A small image classifier, trained from scratch: arch gmlp, batches of 256.
Rows from block 12, named by matrix and row number. Rows with one number belong to one neuron. Each number is 128 + 24 x the weight over its row's rms, rounded and kept within 0 to 255. All counts start at 0. Numbers have three digits each. After the name is the row's rms in percent of the matrix's.
# u: gMLP up (value half) (model.blocks.12.mixer.u.weight, 640x320), inputs 120-159
# v: gMLP up (gate half) (model.blocks.12.mixer.v.weight, 640x320), inputs 120-159
# out: gMLP down (model.blocks.12.mixer.out.weight, 320x640, transposed), outputs 120-159
u.225 012:108183128149115098119118125140121068160090145147122156123149123107139123119099091123126125131097119141182123130141142111
v.225 012:113151130119152088173166137126140150141106110120131140140103135142167184130122127157117135113117162073128133138129114125
out.225 011:163172113141181134186125139176142142125134111143088116108119137182084142106107161086110088124148143106121109078118118153
u.226 018:100106083172129165180120077130089115121118159103140136124125097127102145130131135140152128129129124124090177132093080106
v.226 014:113089125100120097156169144129172134144102114110154178120115128104154158127109148166134112141126142105124132131136105140
out.226 017:105137167115128090096159131078151110144163159153134116132124120118160119132124101184100119107177145130159126117124184152
u.227 124:101166131100102093172058122133122130160101114119170162076104067138089106081122165104097116108081170143115152120102141128
v.227 130:137144085133088129137128097111122143085124158126107148170141128124112182141117147146115144084167125164152119082145149135
out.227 126:169140114155132121130137103088113149109126149088152115150153116125125142117161134124102148119072097124159159116145161132
u.228 027:151104143152103166134113122106044151151166149102122143090102145177125117123088141107152110150106076137096121113160123148
v.228 020:112116111125085115157167096121111168110158116159134151101100126179111126107110181134128124070122125113132117130113084131
out.228 024:144128122113123125189170103128149140159146147139125140111155132126147119094146109153147152100085122117146127133148152157
u.229 131:096150112144158109081150115163119133129109106120107117088144137132103121094075109140095118145130147115109134122127169182
v.229 131:114142158102154120137132137112134116107139117154147093142101129114086151090120147121087136103078176133131109166090099161
out.229 137:144111124136145146123086107151121112152085102120155098142160158099139151105094150156164121156138126124149120078097100141
u.230 088:148111120192101141129133124157146147110141133111145113098112095174133135099111108103113106102146128114132108142137113123
v.230 084:126130135137114118134129178132098148101157121108125135065133130197145129120124090104113134116147095127117142167129095147
out.230 086:123154119132129125141058165140072137150151135149166150170095120123128113143109107141140104107123158170116105109101152147
u.231 018:153131173127130135125134145120089127124187136122098141143073083127153168147133136110141130070134117093075156101169142133
v.231 013:117156130105119089166151101121167118135115119140149140117085133164170167123132145142148120105117154084131139123111130145
out.231 015:118182118130139127127131170137188138087120109159147133126162133153108094169129153121131157145096112127127130138132160168
u.232 099:143098117173113160101110126118102156097133093148120177133132100143072122119089142092137119175128204122130157163119110154
v.232 100:091081098152127134125134178078100117124116174132143113137144153101152095100088139099124135155126159088135074143139140143
out.232 098:138160153170099107106112123153107155096053170139146138117174136134122115134121123100116141162130098126158132153130134156
u.233 018:101118177127164127149106110128090104120133112161119127153082133139150137116122124083111120126147172116128101130132113135
v.233 013:076110131072120072142145158120113125134119124130156128176102124156187194109150127147137140098106171094117113095117122135
out.233 016:157132100111118141122104122097163099086134133091118113104166119106091094139107152133120104112091138135135153116095158134
u.234 028:157143086109104141110137133166119144110105129130119133138162161140074139149143156068103067101110135085101102132159095204
v.234 022:100103107150148120162171174128099136126120112116130130129094140139146143110083150137133115114087137126062134127121075140
out.234 026:131134128151146102116140097107116139137144098131110076121139099128112165133112156156123183133133151107133189105109105135
u.235 119:153135155131138144127158147152102109128127133105091088121163126165101131133136110137116115130145122111121161110168124127
v.235 121:141124103090131128090105144065108103126157124097093142098191146147109145122106142160084104110118111128139127153099140111
out.235 124:108125109092162149148123101138152109127124133143118146181107152145116129153109121127135122213137137146158149081127079097
u.236 091:125158107122100131143099076131162135138123127095118135114130157127162126167106154117111155121134101133125114115136133156
v.236 091:114121127086127138134101095160098102117149124124099112115123110090119130123151147116133115158131110124137128118147140187
out.236 088:126174138113109155093147127148133166119091134104153177100139144129095121123122113128182140097083185125114134100126158136
u.237 127:128125145100099132135147158115107136166101126125155127061131096115122153108150142160135117133153110092140115131113091139
v.237 121:127114173126150141092106175111126087104116134154152158102114118129106155133105142125162097157117139155141141115138152156
out.237 125:099109132128100099160103140114106125131128112099148098140120137150109126156134111146140108126075107136115158129153122152
u.238 127:127078143104095125145120138062113097141107129102159117172128108116101130113137139098127114168120151157145155126129083109
v.238 131:102113130129139154093122119108099131080105116124096127112107146153163161129135137060106127127142117115087121132115131120
out.238 128:147143104129094108121121140134150111105125148123140140129162123093071185087095096183140127131109112135151112114129173173
u.239 127:155147132122122125160122122139156162111123167109101120150147135107128113135094146137125182142135139130095134115107113149
v.239 124:098116153137098125141149127150141123109132117134077133116103141139084049130124129127105147119135185140116128164084145119
out.239 127:110116123107090105114098124152152168150119136167137110152152165145147112092128122138152144131119107138131123128080126078
u.240 018:096110136164154138135123119185105122134135146131122123162118130116139134171109144107092164116174092112112090135106145118
v.240 014:102103135107148093141154141132146128132164092126119146133079118114175162118117141157101130097142143127093128133151130123
out.240 018:166128129091118151129140087133139153114101158115130125067134110145145109128136119135124122089102157170157147113147136164
u.241 130:111155085106122148129120125124120132127146115099132134151118102133135134119100114157133128148184111102127114111132082122
v.241 128:114147146125119108122116166121152084127137096117119120149114121131148098139129118099104155071104109120174175149117167113
out.241 125:105147084117149148088151125097177129127159159122095119174139104130144128157139105112099127101107118119102117117105093100
u.242 050:134110162118161118068120173119149122106074122125155068154133121143094124125170109100044150134117120127111143128135104119
v.242 048:118173132123103165082139149143148111156118082145123141118150143163138100112134117132130133102143157137140112104110129135
out.242 049:123101124131153100118115141115141140139137117159140147108110120141147125113088120122144159135113110105125070094146101152
u.243 102:108167149087122130131134134146122149168133155116110120122141115156111137115121156092131105145148100196163140092121136095
v.243 099:081180121135141124109178099126130160132114124115154120078100125150108145110120150071106117117084082113128158150153127106
out.243 095:149141106136126159126140127124106147133108162128118168135161092147127180096157130148102099148112138151127152083110106125
u.244 071:139096165146147128116151117126131115098121175180124154101085144141102153141163103139126122097108151156091092132110145135
v.244 071:114075122118168139132101125103142085115167107163125113149126156135138148133139166095171158112140105150141152121130147170
out.244 071:122090152164109100145125153127109108105116126122144134140144106125089127113168106080114140108114128125132152112143097139
u.245 016:122093143104132113152129142132116127172104199161123148112087137112157140108117134118159114140156144151176102148093119154
v.245 013:126112100090143103165157144105126147136113151133156147145058140134138155121103135154133150111130140075135105139105112123
out.245 014:082133089135130146140093091151113130117127110069118116089156143098147154107153159115102130129116134108129118128138090178
u.246 103:089143112110123105131064144141099113180135120106146149113138126099136139096111154114127174135119129114167120108145200119
v.246 107:106139115135115126133147175163159169104117145130125126120092095164106130120161143155140118121123134143165128102117119136
out.246 099:093127108153129124161141164144119162094137137123116141148150120164174118073121092133135137126143101120116152117130149129
u.247 047:142147132130145139105122104122169197104134126087105128110102146107111136114101145113088107104128113137143100148148131067
v.247 045:145109145158093139099113107126111153137064117101077129145072164139156138134142176131099124148099110141122075157159141109
out.247 047:162131154104152101121128135102154127106133107128131118136143105122102142192142168163141149129119142121143150108114124125
u.248 103:144094169165114146126100123097126124153168123131102134134118128131114126130135147097128127107152151115129129145090111176
v.248 109:089131114081131125126121197154098114168122099125111157125168114145163102108097088179140123128126115110143148098120110168
out.248 104:083154111123052095094125084085117096142121154125124063125110144171144103114149111114138100156122125131153153150132139122
u.249 123:116140136113165095128084125118165155149159129125182120129133136097100135059148163135117168130097109089135179156127133131
v.249 123:176121099143104155154105106106114128072077129097142119123160151169137173100159102113155108143111043178133134146129111147
out.249 117:079139145146145086120144144132163159140105118183151153120117129076133127184101087117163088152148154086171134099127140134
u.250 020:116159159138105146127193136170116109123102128144124119160113131118144147116179119153135158104147125116109161148144093112
v.250 013:113148138118146077154166135129134108153143117140152121134103132146155156119103135151118156089134133074134109164133126107
out.250 018:125112172154112136138085130098097092118191102111139138121143124144131170167136136137129118141133118096106133117125150167
u.251 096:148155180102132103107171141150126129164107167145129104105145098105155141169110132114156135150144129140126167121150112130
v.251 098:154125111121062134137205142110121135149120116122175127158142131119147085096120108134153125165144153164125099125138132148
out.251 094:129131145098117121119128160130119106161089137111130154155104111130209131136108132088110142145094141149138110157125168118
u.252 122:147114119098045072138146137124132151142118113098089153150102145147084134157108123110140144186134124097143167127165115116
v.252 119:130100104147108109111070112101118150126159128088102141120151132170126142147143125131105129083141102168081149112132131082
out.252 117:116121121109133124164110116169131142127132081165151106140119132110148146112132161118152159147129155147152163068124119130
u.253 120:098140098150143123129085062125069103188128118142112155146159110122107134155100138123096126126102152130131115115121130085
v.253 125:129104080150122141076126087087128127117107117116159148114128146138159098146103161116121097142142126151137130135135177142
out.253 125:127083092096116122116155144114137133119138128106146127110117121106153161119053151145153084135123094136128155083118115150
u.254 119:136112127106175128114172101099101155089160139116146119111132169123098138118120121149118136157091165111125149173123123119
v.254 119:144175098099108122166137124110139174127146124118134165106156110152095104173115165142146100104167156142164142163103080139
out.254 116:142110081126107166132156142123125125143138141102128128113115147130142146127127155134147116167069088121105126134135147137
u.255 102:153141097114112090113129090098202095139129142106135189140108114164171185142140102130164081141118111072097122119091134148
v.255 103:138125127129086101117163090109125113123122173117103138124149094114134175122100133127148111118119100127121091124137148135
out.255 102:111116111120153111125139148109129151117128132119164122170080083117129139153117159117181162141093112062126136160113132099
u.256 017:090112132106100114151145127131131147099188134097144122154114150127128136138153121090156093157122126099100093130091095144
v.256 012:095137121125097085180170150109132139122131119131136142145093144145184164142112121143124132114141155078125129101119120127
out.256 015:159123155121185149092125119138117113119111131160167077158138133120110133122081161158149112134098137144116205098139135084
u.257 123:127088099085149121136130115145131115100150132140131151102143097096124134108143153134121096151122136109090155126165135116
v.257 112:157152133100119079129126141163094149146158137152110147127159145094154094102101116108136131080105096143174116124128141089
out.257 115:096106121123115097121043127129105142101090111139130143109104131135088089135106123146117092118134173165090128169101140114
u.258 124:137149147151102187107115087130132091112108093120125125097125131121146146135124140154124096132165095139129109104102145086
v.258 125:094121101127113155138196110179121140122158118118100156119101085131111103161109089107117139152112111119128151140125104118
out.258 126:112120134195113129136129146148133170151102136089123151127170101118126178130132096091073105131129074122153152139093146170
u.259 111:164107156124110161160156150108131124134164100104133151167115116107134145141133108189144134114105113092120100091117128172
v.259 117:131125155136119184100127074105170133103142120141157148108125136122096102146114159121133124146111130129119128125134131127
out.259 113:131139159169113126135147122099116146166137129103188150146103178114115116132132148121137095118133122095090112121143131102
u.260 119:130079095105159120135067086133118163140147157105114142136125123128115105117171148113160151138091127126130130102138143129
v.260 119:101127093105133159133146167149132131149094216121155119134144085090128163126136148147087098112115079141107105100140078111
out.260 121:106150162158112154148112151085124116106115140158161137118141150158131169175159122126121115143129109158166170153114136141
u.261 121:145138119107126175113120122157099141147148123153177085128100126080077097143103110124125080100186125144126148121062113120
v.261 116:125116130087147143172101101129141137164101098155135101153083156111130136127102157104118133129165136083167108183102145115
out.261 116:070112166138154143160155100125164103124157146177124154101153105127140133169129108107107131160137080140141128135143156122
u.262 120:136155155117119158147101122100136096136131131156133121152133153136124113096115078129178149125138170122152165080128117096
v.262 115:172078126167114128126091113074172124186124116124100129101110145149163108125128130138112098096152112118149139114097152123
out.262 113:139138111122115137089130126166132138114117116151119109143121154155101114109153116101134138175124096121115105107099144164
u.263 009:116136118135144086128135109143113137153115139130151100122121141151149110115154091102127134095146128150094121124083147132
v.263 011:094149122090127091175159141125151132137111118135142164157095148145170176105117133147109151115128157087107122113106115120
out.263 007:134141147184132123119110101124132108129101118096150139144145100124112158136109135126137156143117100112116151129131104112
u.264 121:158131140135157088083105135142129108136135119153068142146119169121125101094108137127125137111089129067151103129112133150
v.264 123:143117152121171115145096140116096113120111170124130149147090149117126165088172135118138127109107133121147114110127160134
out.264 120:130136105147116131132102130110125141113108119134127164156117156125134144104131107116141136140129111089130095150128112137
u.265 067:144101110087144084161146131119160133117099100142115135124122130134117152131094150104159155109134143101152116132143159088
v.265 064:153098092120160066135146166120151132169134101157097131090130119117114176122135187129148147096165139135170134158132138143
out.265 063:114108116145110129157129143125126140096161115124105116100118117081104127122124154151109138181150065165121121144150132118
u.266 094:161154106085105114161123133207150119118141114090139131130153092125135152080127086131156140116144091142130100188142121154
v.266 092:098125099109103102148134155130135091106114131183113145117171137129095110086131127126126114150134071112117087126114138126
out.266 096:115115129119108114110110184137101112106183138104144099127124114167111102133088118113150118150159099113106171120147117158
u.267 018:140121167167155176162154085079073082129143115135145113148112159146117111120119138105122128099128125139107126139108124144
v.267 013:119109162109120121162148148096145138135127151119150178115092105152153162141115133149118145104127136087117119143108128147
out.267 017:137097150137120134146121144126136114199125092131124100157142099140078128108112123153090123120127169115125123106133137139
u.268 122:150136111132072095136121143123082170143092056174114112121151174179124150177071159158127117157132161150132105162135166174
v.268 127:155154082183137095120142137106134134108140114150099102115145147151106127111086117104105138162131118121128134137137136137
out.268 125:151053116125062134109139140080178104120122165127125130110174094127123149099143087126139117112129091123121144111138109126
u.269 083:085122095105156181114130154140123139098138083106123083129140142145117128131098154121116150089142136113165181112124139184
v.269 085:100121156113149131097117127133154136130146131113119122150119133092147103190129156142115191124129119143130150104108109097
out.269 087:131136128137082124150157116164123107132127099135115135114128076149108154144117118127170142133109158121147122131105152128
u.270 119:127120137144116095145102097142169132134114156116121112090135128133132123186170157104136137086139074181118143105124114142
v.270 115:166159094111124143137166105153176146146106125099102114136116117119144151115143115109123112121159163136160116137131167144
out.270 115:137127120097138147135104164135114111140153151136150123079131098169100129103101119099126145141117161134173117130113158128
u.271 087:135112111115117149126127142142133096142143134167073145123098143132183157123164118108145129113171078113116110149126097118
v.271 090:130160150123084157137130132096101136114110109130096095102126101134152158126172107094114117087141112160128133130112118186
out.271 092:113149128107134111114128134117152142125135102151123155117127157184140135144153160090123129136084053175122117103154150107
u.272 088:144135119091124134119133142148125099141107144144126095128128127096126128158134125123117110126075126108115140117149156127
v.272 085:123137103085113087118155122139117131120135113137136094126054145140158095163120158120132156129126103098091073128155126103
out.272 086:106135108083113094120116143110171113118152149099100106111114124125122158176111117108129140130164178139113122077104126152
u.273 126:129108129171102095180121147129120100132120097141090115117080150164103168168109164122168127161149105099162160114115098116
v.273 127:114121118150080086121117132117086165186155125115131112121110109117115095157121132155131090147107112135180131130096125132
out.273 128:136138153157138126128138096144106166115122140130093123147084112175093106175145117115103129127158138127136171110153109137
u.274 085:111153096149123163130128170152126113114173122130135102165110126137068117120119082098126162097140109092136112095100143177
v.274 093:131131066178159148133124084088131183156123148147154124136183129120133112127147169126128119112109081108157095130147160107
out.274 090:121140174110102145103134128097114103172136090120104116146140126113094114086090140156117139126129156150133117105182186157
u.275 125:159131124109116123154096124121141133104106129160120092132110087097106152158122147087113182138099137115170079155149170133
v.275 121:113109144149117129122128125092152113134127164134135138112128116073088166123143146111154150175137123116119100160135154123
out.275 127:154145157139145178123174158138118122138132151104144105152140102141123088115112168178123099172164120102110126147146152126
u.276 029:111140108091134156117128098102084093116158153123117093118188142114173145136144115088096138089150161151133116147146175138
v.276 029:170100143114122132121129126124132123104138188127102101111096138125118133090158082147077146120128113129129149133154139147
out.276 029:123117157188115121133156155142135062130138157157138122123119146126139107127121109165110130142140109121115118113129110164
u.277 046:118156132166092141134127113129106162095145162101091127104095191102111128137128124088174135187101101114136148143130092109
v.277 041:135154166101130139174112114121122166106129112132089147118120115139126143143120123125143118165133152110107183092103115134
out.277 047:103108128141182141138149140114103122095116100135172142113095131136130116127133119114190124149113165128088149090125131129
u.278 110:143112140109122096110120162140160137105134148131113092174121136145124102081144122111096170124146103161152141144139136111
v.278 113:112138117123119153130103180130168106102134093101127075096143145140106179171104105122117143143128126160163110142094125117
out.278 114:112105078155138117115181116151102132113137149091103121132103145136119134096142168134130138112132131154165098101123145136
u.279 126:122125172112104152118102146130175069114136084089079138088102166145158110149119162135136143092142106113166120089117085154
v.279 124:139126144122109121160106103097134109162185107127119125140137112163088137133120101127099130128111146117103121165119076111
out.279 125:130091157144097115141160124135120124126123109120154147131133138114141154190103140113119113137125118130117135160152159131
u.280 123:140112129120101151088160108191134091167142154124119071158148143105157192125090125174133111171074109135116134130159106152
v.280 126:083123139130073151058117130136152105099100128129149149153144078155136125114149075118137179168141134126149161136150113184
out.280 125:118099120113085107095117089081147147130162141137119143113101126118162138126099156114125140087134125148166115164123124102
u.281 116:132133128071143067178153098175110107135113157116090151066089126132143152121137108116150118187150164143134197158102106065
v.281 121:129138151149124100153147110098129132114118105096118093130173137150125148152145127109137143167137141153102137083108148122
out.281 111:160132124133154124128089104099138124126073132101100141090148104117131156101142156109110129151126123148142101134143131144
u.282 057:118152149121171145071115120084116101157115135145080157130149107122116119118071085129112100172161160121094106095119126095
v.282 059:136121125092124100135119176108123103134106120135142098098172166143098096122120145075110117120190166127149127104155130099
out.282 058:153128143145153154137113110117146147079121107136166103139140111125149089112157121152137145113113096110157141122162115125
u.283 012:151128128107138101126150096155075149109140188114162126135124196112131141113138146105197095124112139119099122126150128139
v.283 011:114120136088122113182166140109126129152118133128160168159063137146167146135112132162112112086112143063139125117115115124
out.283 010:120145146123128132107086097119142119139085076132137126091089118088133115162117174104059148156152135148147108135131125132
u.284 088:083130111136160151123091108125094115142120133169134126130141148058150121132114132105148132093161119156163156130137122148
v.284 094:120162131159120114134133118113099102159106110155133093140120139140088126077170084126140101095186135141158136146170127129
out.284 088:139142148095084108117127198124126146110115135114156132149181115118144127142113129163150092155109099129130086112127133113
u.285 118:144149124112161138097147146123171128134104096136101143102134147061160146117141149131128140096148152142120165118147136121
v.285 126:113127143105106135125131165098149125134119136166123119121113153105104129146125123143106129121152120083171126117158142129
out.285 117:094118075160114143154163099135146131143117156132134134134114129126148095132111139131130119095129095118152094134131111102
u.286 128:168142127096145091138123131125189173135122129151133104166127118135129122149136135147117156153151152115104116110142151128
v.286 127:148076121134161138092163146094121084120105144133115151143157127122107138161108118121108114105131139144124144124141157200
out.286 129:119173092139168161140141132128109130132136128103143111136103126104107118111146126123115117092112141086143121137121123131
u.287 103:118135117143147131145148158132119081099139109174127146121112156150139149155114157149148104083084129062109102106147180121
v.287 105:147149107155096098162123134115099078164112112117112104140128128142154120114144124156126164119147165071158153136150138116
out.287 103:145139125109122123147117136086113114131135119149107159104115155164123091101097151131153068144114126104171125119128116159
u.288 017:115091118118123136124113118144083127171134166124123129108159139111119107139094095126137081144163141110111151155133105104
v.288 012:106125137109141099149148138106137133156112132116143156127102122153170131108091121159136100103158130067122133140166138114
out.288 015:143191082121159097119168158178168147164099124164168082128143143172121100131119122131133143085111126156090154104120139137
u.289 118:119132093116143105112096143113115130158137195138154165112132137099119140146077196143133122152159111100153154134137157144
v.289 123:116146164130113114117162107142102112144191105144151147118168143102123085126118195108147127124111151142116133166111137099
out.289 121:131137077113150116116108115152128124105132151136129138147089120175147149099159126147100153150120135150138117147170153112
u.290 127:152127137121119148154110137123134101129112112130160120115119103132153137141106141129158152118173135089125141117108117146
v.290 133:193136163168163146143099133081125162137132098106141101086127163177126114137126116130104144165107124154157100149134159172
out.290 125:091126182151132148137140131149124110136143158092094138116130126142122142103114097142139151140149103117169128112115152158
u.291 021:096115186106133105161125102111082101142103109164125117116100108125129099134140163145138121114123124113134114141161094093
v.291 013:107107143128124075134154137125142112148127116110143122126163151114158118106126123122110143098120136119112141119105111112
out.291 021:128183140110124127177116144145100128113129146135140099136158114131081125182158134140163121121129131115122126139156165151
u.292 115:126135137150117102144111147131144107092125091199174131088100122117174106095098119141142116110123147111103082134122136146
v.292 116:150126124165135129127156079124141111119159171093169138136122165137107134118090145119118129142123144113119133098101119140
out.292 115:086142090140117153142173110163094147157145139121123105133141150161115145126128143098144108129133133158151123136131135170
u.293 131:110142152137170114144123131156113108123146167122150075119168102146112133114118119104121097138139167124134135156072148076
v.293 136:172155066141177125122180146087095168130116115106147085135114115149120158138131106126147162119125141146133158156104144141
out.293 131:119105139129168133112163121148134170156130118102096153131126096147116125145097136141063101154111113145107159114124138129
u.294 110:114139087108159089153104114106126102144138116172111134135088126139105066121114088143103121143111176077139136140116141162
v.294 115:123126104141148111110145121099106128120135144136081106150148089124108095130117097122139131155138120134170138155136111140
out.294 110:139113124172169111091125182119147104129154151165140103142155078108114133072123094147131114116130136130136120109097112178
u.295 104:152161128122114119093135129144166132120150166132095138110133155132087134117121146108108166117115116151096112114129114156
v.295 109:155108121109125135120139114142132116144138104092124158109133142144164129107113120139132156154090151077123124155156163096
out.295 104:186130176158115128170120112113148108152087130129147093123082171117079115156140127144148110117122131102130141119107101130
u.296 116:150153137112157133074151149087160142132109119132107152154141124113153142114118099101126097122162119126075114149143151119
v.296 118:118096146132149110100105139145152156053119140135104142106169152137121131131115137075090177115107150137092144129116089099
out.296 115:138090147107164114106085166085133102122118122123145167145099164149119142138128142120160115107122120115126122163100144096
u.297 017:123140101097138126102121137126120142084141144131133160110099121141108206085137135176151127133156150128133131114131125140
v.297 013:112134125114111083147145133115125156139128105132139158121110122159142166129148107145092152132148142111132144094089117151
out.297 016:100164139130146109150119139149154106111128148113162107125142091133120117101102134096145099123151114136134117118144134151
u.298 136:119151117118127116197123097105110093146130116163110111112140137093102177082102195131151108128128123111125123101132102138
v.298 128:133123107110102127126113113123144122089094137155140106138136082134119130095137139124141157158160106125124139165155115126
out.298 134:116110126112103148192142138173128123170161150146129163159105144135125162153127108111179151102068112112081096110114091125
u.299 023:101152115112129141107142131102099134105176141097073116138120156136090128149158150142104086152157118068136144084183113107
v.299 017:125129117051137113141151135095141133147110116118109163167103142141146169117134108151155134122133123120138112138127110140
out.299 022:157140132149143123107153151130128132134153115155106157119099086110165113123147124103138121100103129142163116129107173172
u.300 127:131126158112147145139128157105129156123165118134126098155150171132061109155124119132110114153112111089113122108130147135
v.300 126:145148153108128133117099116116105046135154150133145139162133127130126133135134140139143077125109094109153120140160081153
out.300 127:144078146119122138118162096125130168143101123078136160113127116091085108093130138104128140138134093100153116162123124122
u.301 017:126116178071118166121153117185131109153164106133090085111111124142137140097147125146094168165164122103102117167174115108
v.301 014:111140149063126077180155153099137154123143152127110155137112118160175134124095134182116161089159159075104120142141094122
out.301 016:118126141127145156126136157099145125122139154115155149131133125133136130126168149131117128095104137118160151113089099123
u.302 126:071103173141156135150146102117140155147125111124160124114148160161117141146168107132090116131146091179159152167114138144
v.302 125:152118158105123103115096138088069139094102137173119131110143145129157081071120137119164102122121142174124124141176093138
out.302 125:172135098120161125152125132149116136121112109121119143140128083129132108128155117215147165074123129152127085082151130146
u.303 105:119116134138147140118172125088133111113152105122114104174120121104093146121083115185164136173146158076140123129097093156
v.303 114:171132124125113115143120171134110084098144121197102135138128085146108127125123119085140191147145100092091117107105092145
out.303 107:116143168133177134104153167140144125158101127090100135100156144110111137135157100165150114107149106108177094144134130157
u.304 041:110115141102099062142123170129115081122130135133124121144139117141098119115152123140137115108161088114100125130119101116
v.304 040:148094117140111130121151127095135133092134120141128072173156142150159159133110117141075163127130099077121141139120115160
out.304 045:117128121128158105121156121128106121136147128173100105140145132141134166123168151095165152107081140107120186133131143147
u.305 137:106106091174153123117136132175136086111136123185149137116135163139126139141152108144153116121140148116151132093167141123
v.305 128:117137193092113082138152107153143115114121145115135074107103126103145133111170103146126128117111121064148172082126077094
out.305 133:120101041145145148108126124142159130123142128149123130095162135098099138099112191160136119071152140138192122112117150105
u.306 030:163133140153125112129112141132121102140130129198113120156118133104123139116114128091147147137145146138114142142144095116
v.306 025:139081155113135102142141168114112138116049116129115126128133123129156153135178125126109143115103145105081147143098109119
out.306 029:118132102113153141149121133148133112104094118119110128105133120098111123145114076151102081093078116127146122125150124168
u.307 125:146110132122142108133152122118126140132115115188138103157156096144133154103125120125165120148104167119181126142113168125
v.307 122:154101178102156157141124106141118183145124117108105124113162147120119158111119147165141129123133130146107085093128119118
out.307 123:127127114167157120119111128104134131129159131073105167100127105108107135101116168106134150145105147130144088121119135175
u.308 095:103102159086128117078150123155091111096132126128142145144118104155158142163157134138090157125104179152115125148101156122
v.308 106:171104076170175122110120114087125147137113090132130186134151140173152124122129139140132101124085139153094139151126129113
out.308 099:120108135123114125119089159079157145111093158113166115188148133127141144142095089149084141172115129138144162177146086118
u.309 119:144131140118223133118143166111114124064061114110136135167125140104141121125140136143142097163149131122129145130161130124
v.309 126:143132156146164148126106134102102095117115122136126096177142142133127138147152121069176101109119131132099114140148113122
out.309 119:153137136110132078150143133174169193111126110120122096089100138121156106155073127138123141111124092143093110125069104103
u.310 122:102154125142117104135154176149157131148163171133146062118125128121061094152123156121153170095133164132144090146121132159
v.310 124:159113161133128114103171131124108144105163168147096165156138147108120087128139171157081103131140148123109136108098149129
out.310 123:134128150148146106078175121109127137154194129106096120149121121117123114161072188186065118127120125131119117116115171130
u.311 124:112134152082158107150135132076147129127119163113131111104132066093074126133079076095137134110111092137132119158111147149
v.311 125:129146168116100137113155109092158113133142139128098137176114180101145152153114187105099106129151116135100128152121150150
out.311 125:121111146112098107139124127110071155149119127155108145132100124109132140136170172134157167130128120146172129103101150140
u.312 123:100133101082133116112149117147066120188132090139124123130154111078178168120086122130113159103083148119098123130149130163
v.312 128:130140154113134148170075132151141101147107099121122132117137121137169114150127096120127121114130104124148110154120126128
out.312 123:089131126104143103165112165135126135083136123115128153117090152143159120123135132128112146129112094115096160113128117127
u.313 014:089088090064097130149095108126122127118151138136126116119149117155138136167135093145121125128119110116117121127090137121
v.313 011:100107138077122104168162127115129135141122130123151141127085128132179170115091128156107129093109142070131115136130122107
out.313 012:161125141155111099091154143100122127124124141129110156076125138143134094134112103088129124112161127128163159133133135156
u.314 020:087075087108143130127070116133126111090105077122091113126115165113125157160135137148131110150124148161137118150148153154
v.314 016:113124103109148126154168143108142104136137149130135175142128124129132129124143125122162114129126128115154146129158136142
out.314 018:171151133159129131120107168077157130112114111129129103137108095135149134151140108087124143109083126117158137097087120144
u.315 095:084110100156121136111140116142103177170161092131135099130151134162104132110115106126137103151131112124151080180144149117
v.315 088:103105133151114113086123144143110115085098117168143099129117117179082126116146146123141160116136080128054108150114115102
out.315 091:092120125118113100125110174179147148127147150155134109120132132187148124106157151115112093157102156124160131159143145127
u.316 127:121130180124120145110132106153123132112098137101129129164136122092089125115149107110117084162120141130111099048156087139
v.316 120:123141147081139149157141087153091128095124117154107179131114163126128126148098130080153131149109156073153147101185066133
out.316 124:152104147127093127089129112144144092122150111113076147102122103101155110137160103116132102121146122149125110137109078132
u.317 072:139126134148158148133146136094105107161183147125154156084127143161114093119113123153128088090134144129162099114133113142
v.317 071:124160131141145151134132107132110120125154109126172136143109105125113155137128127100107097079116154135163133109176148118
out.317 068:146108141153133148119135108136124147127143155185124094144131127111168109156137098143105114121146146077098143133153132125
u.318 120:120155141125116141115127129136143152154167157101084092118123113157085133129140154142161161116114121112119110114134142090
v.318 117:132139132124150127150139148064168144143143131166153138150078141121112096112145165098131117092181164112112122133148156124
out.318 118:087163156133138132133121111113115132122141114121156114123083137103134107104099094162135142165121120131127162138143117106
u.319 124:135147127120115180109146157144109162127136088096155140125152150151139107092114117182109147154093138135097106120130103130
v.319 122:124111112111108187111115065123114114137134149163119158117132113131117113100139131129201094168128145140167177114153117092
out.319 115:107126146132159149129052127118126129166130127111148125093107102163118145151160133144133123136155150150126102139106170147
u.320 016:107168174133142159184128152116128156136153116140123118116111140132126135134093143094148155141145149101119171123136109148
v.320 012:088142130131128108170160145114160122141109131124155155133090141150156154116091132136105131106123160099135132138135122122
out.320 014:194147113141117101085158119098142148116131115135119128135114121144115109149097123145125085102137130115129135104154171103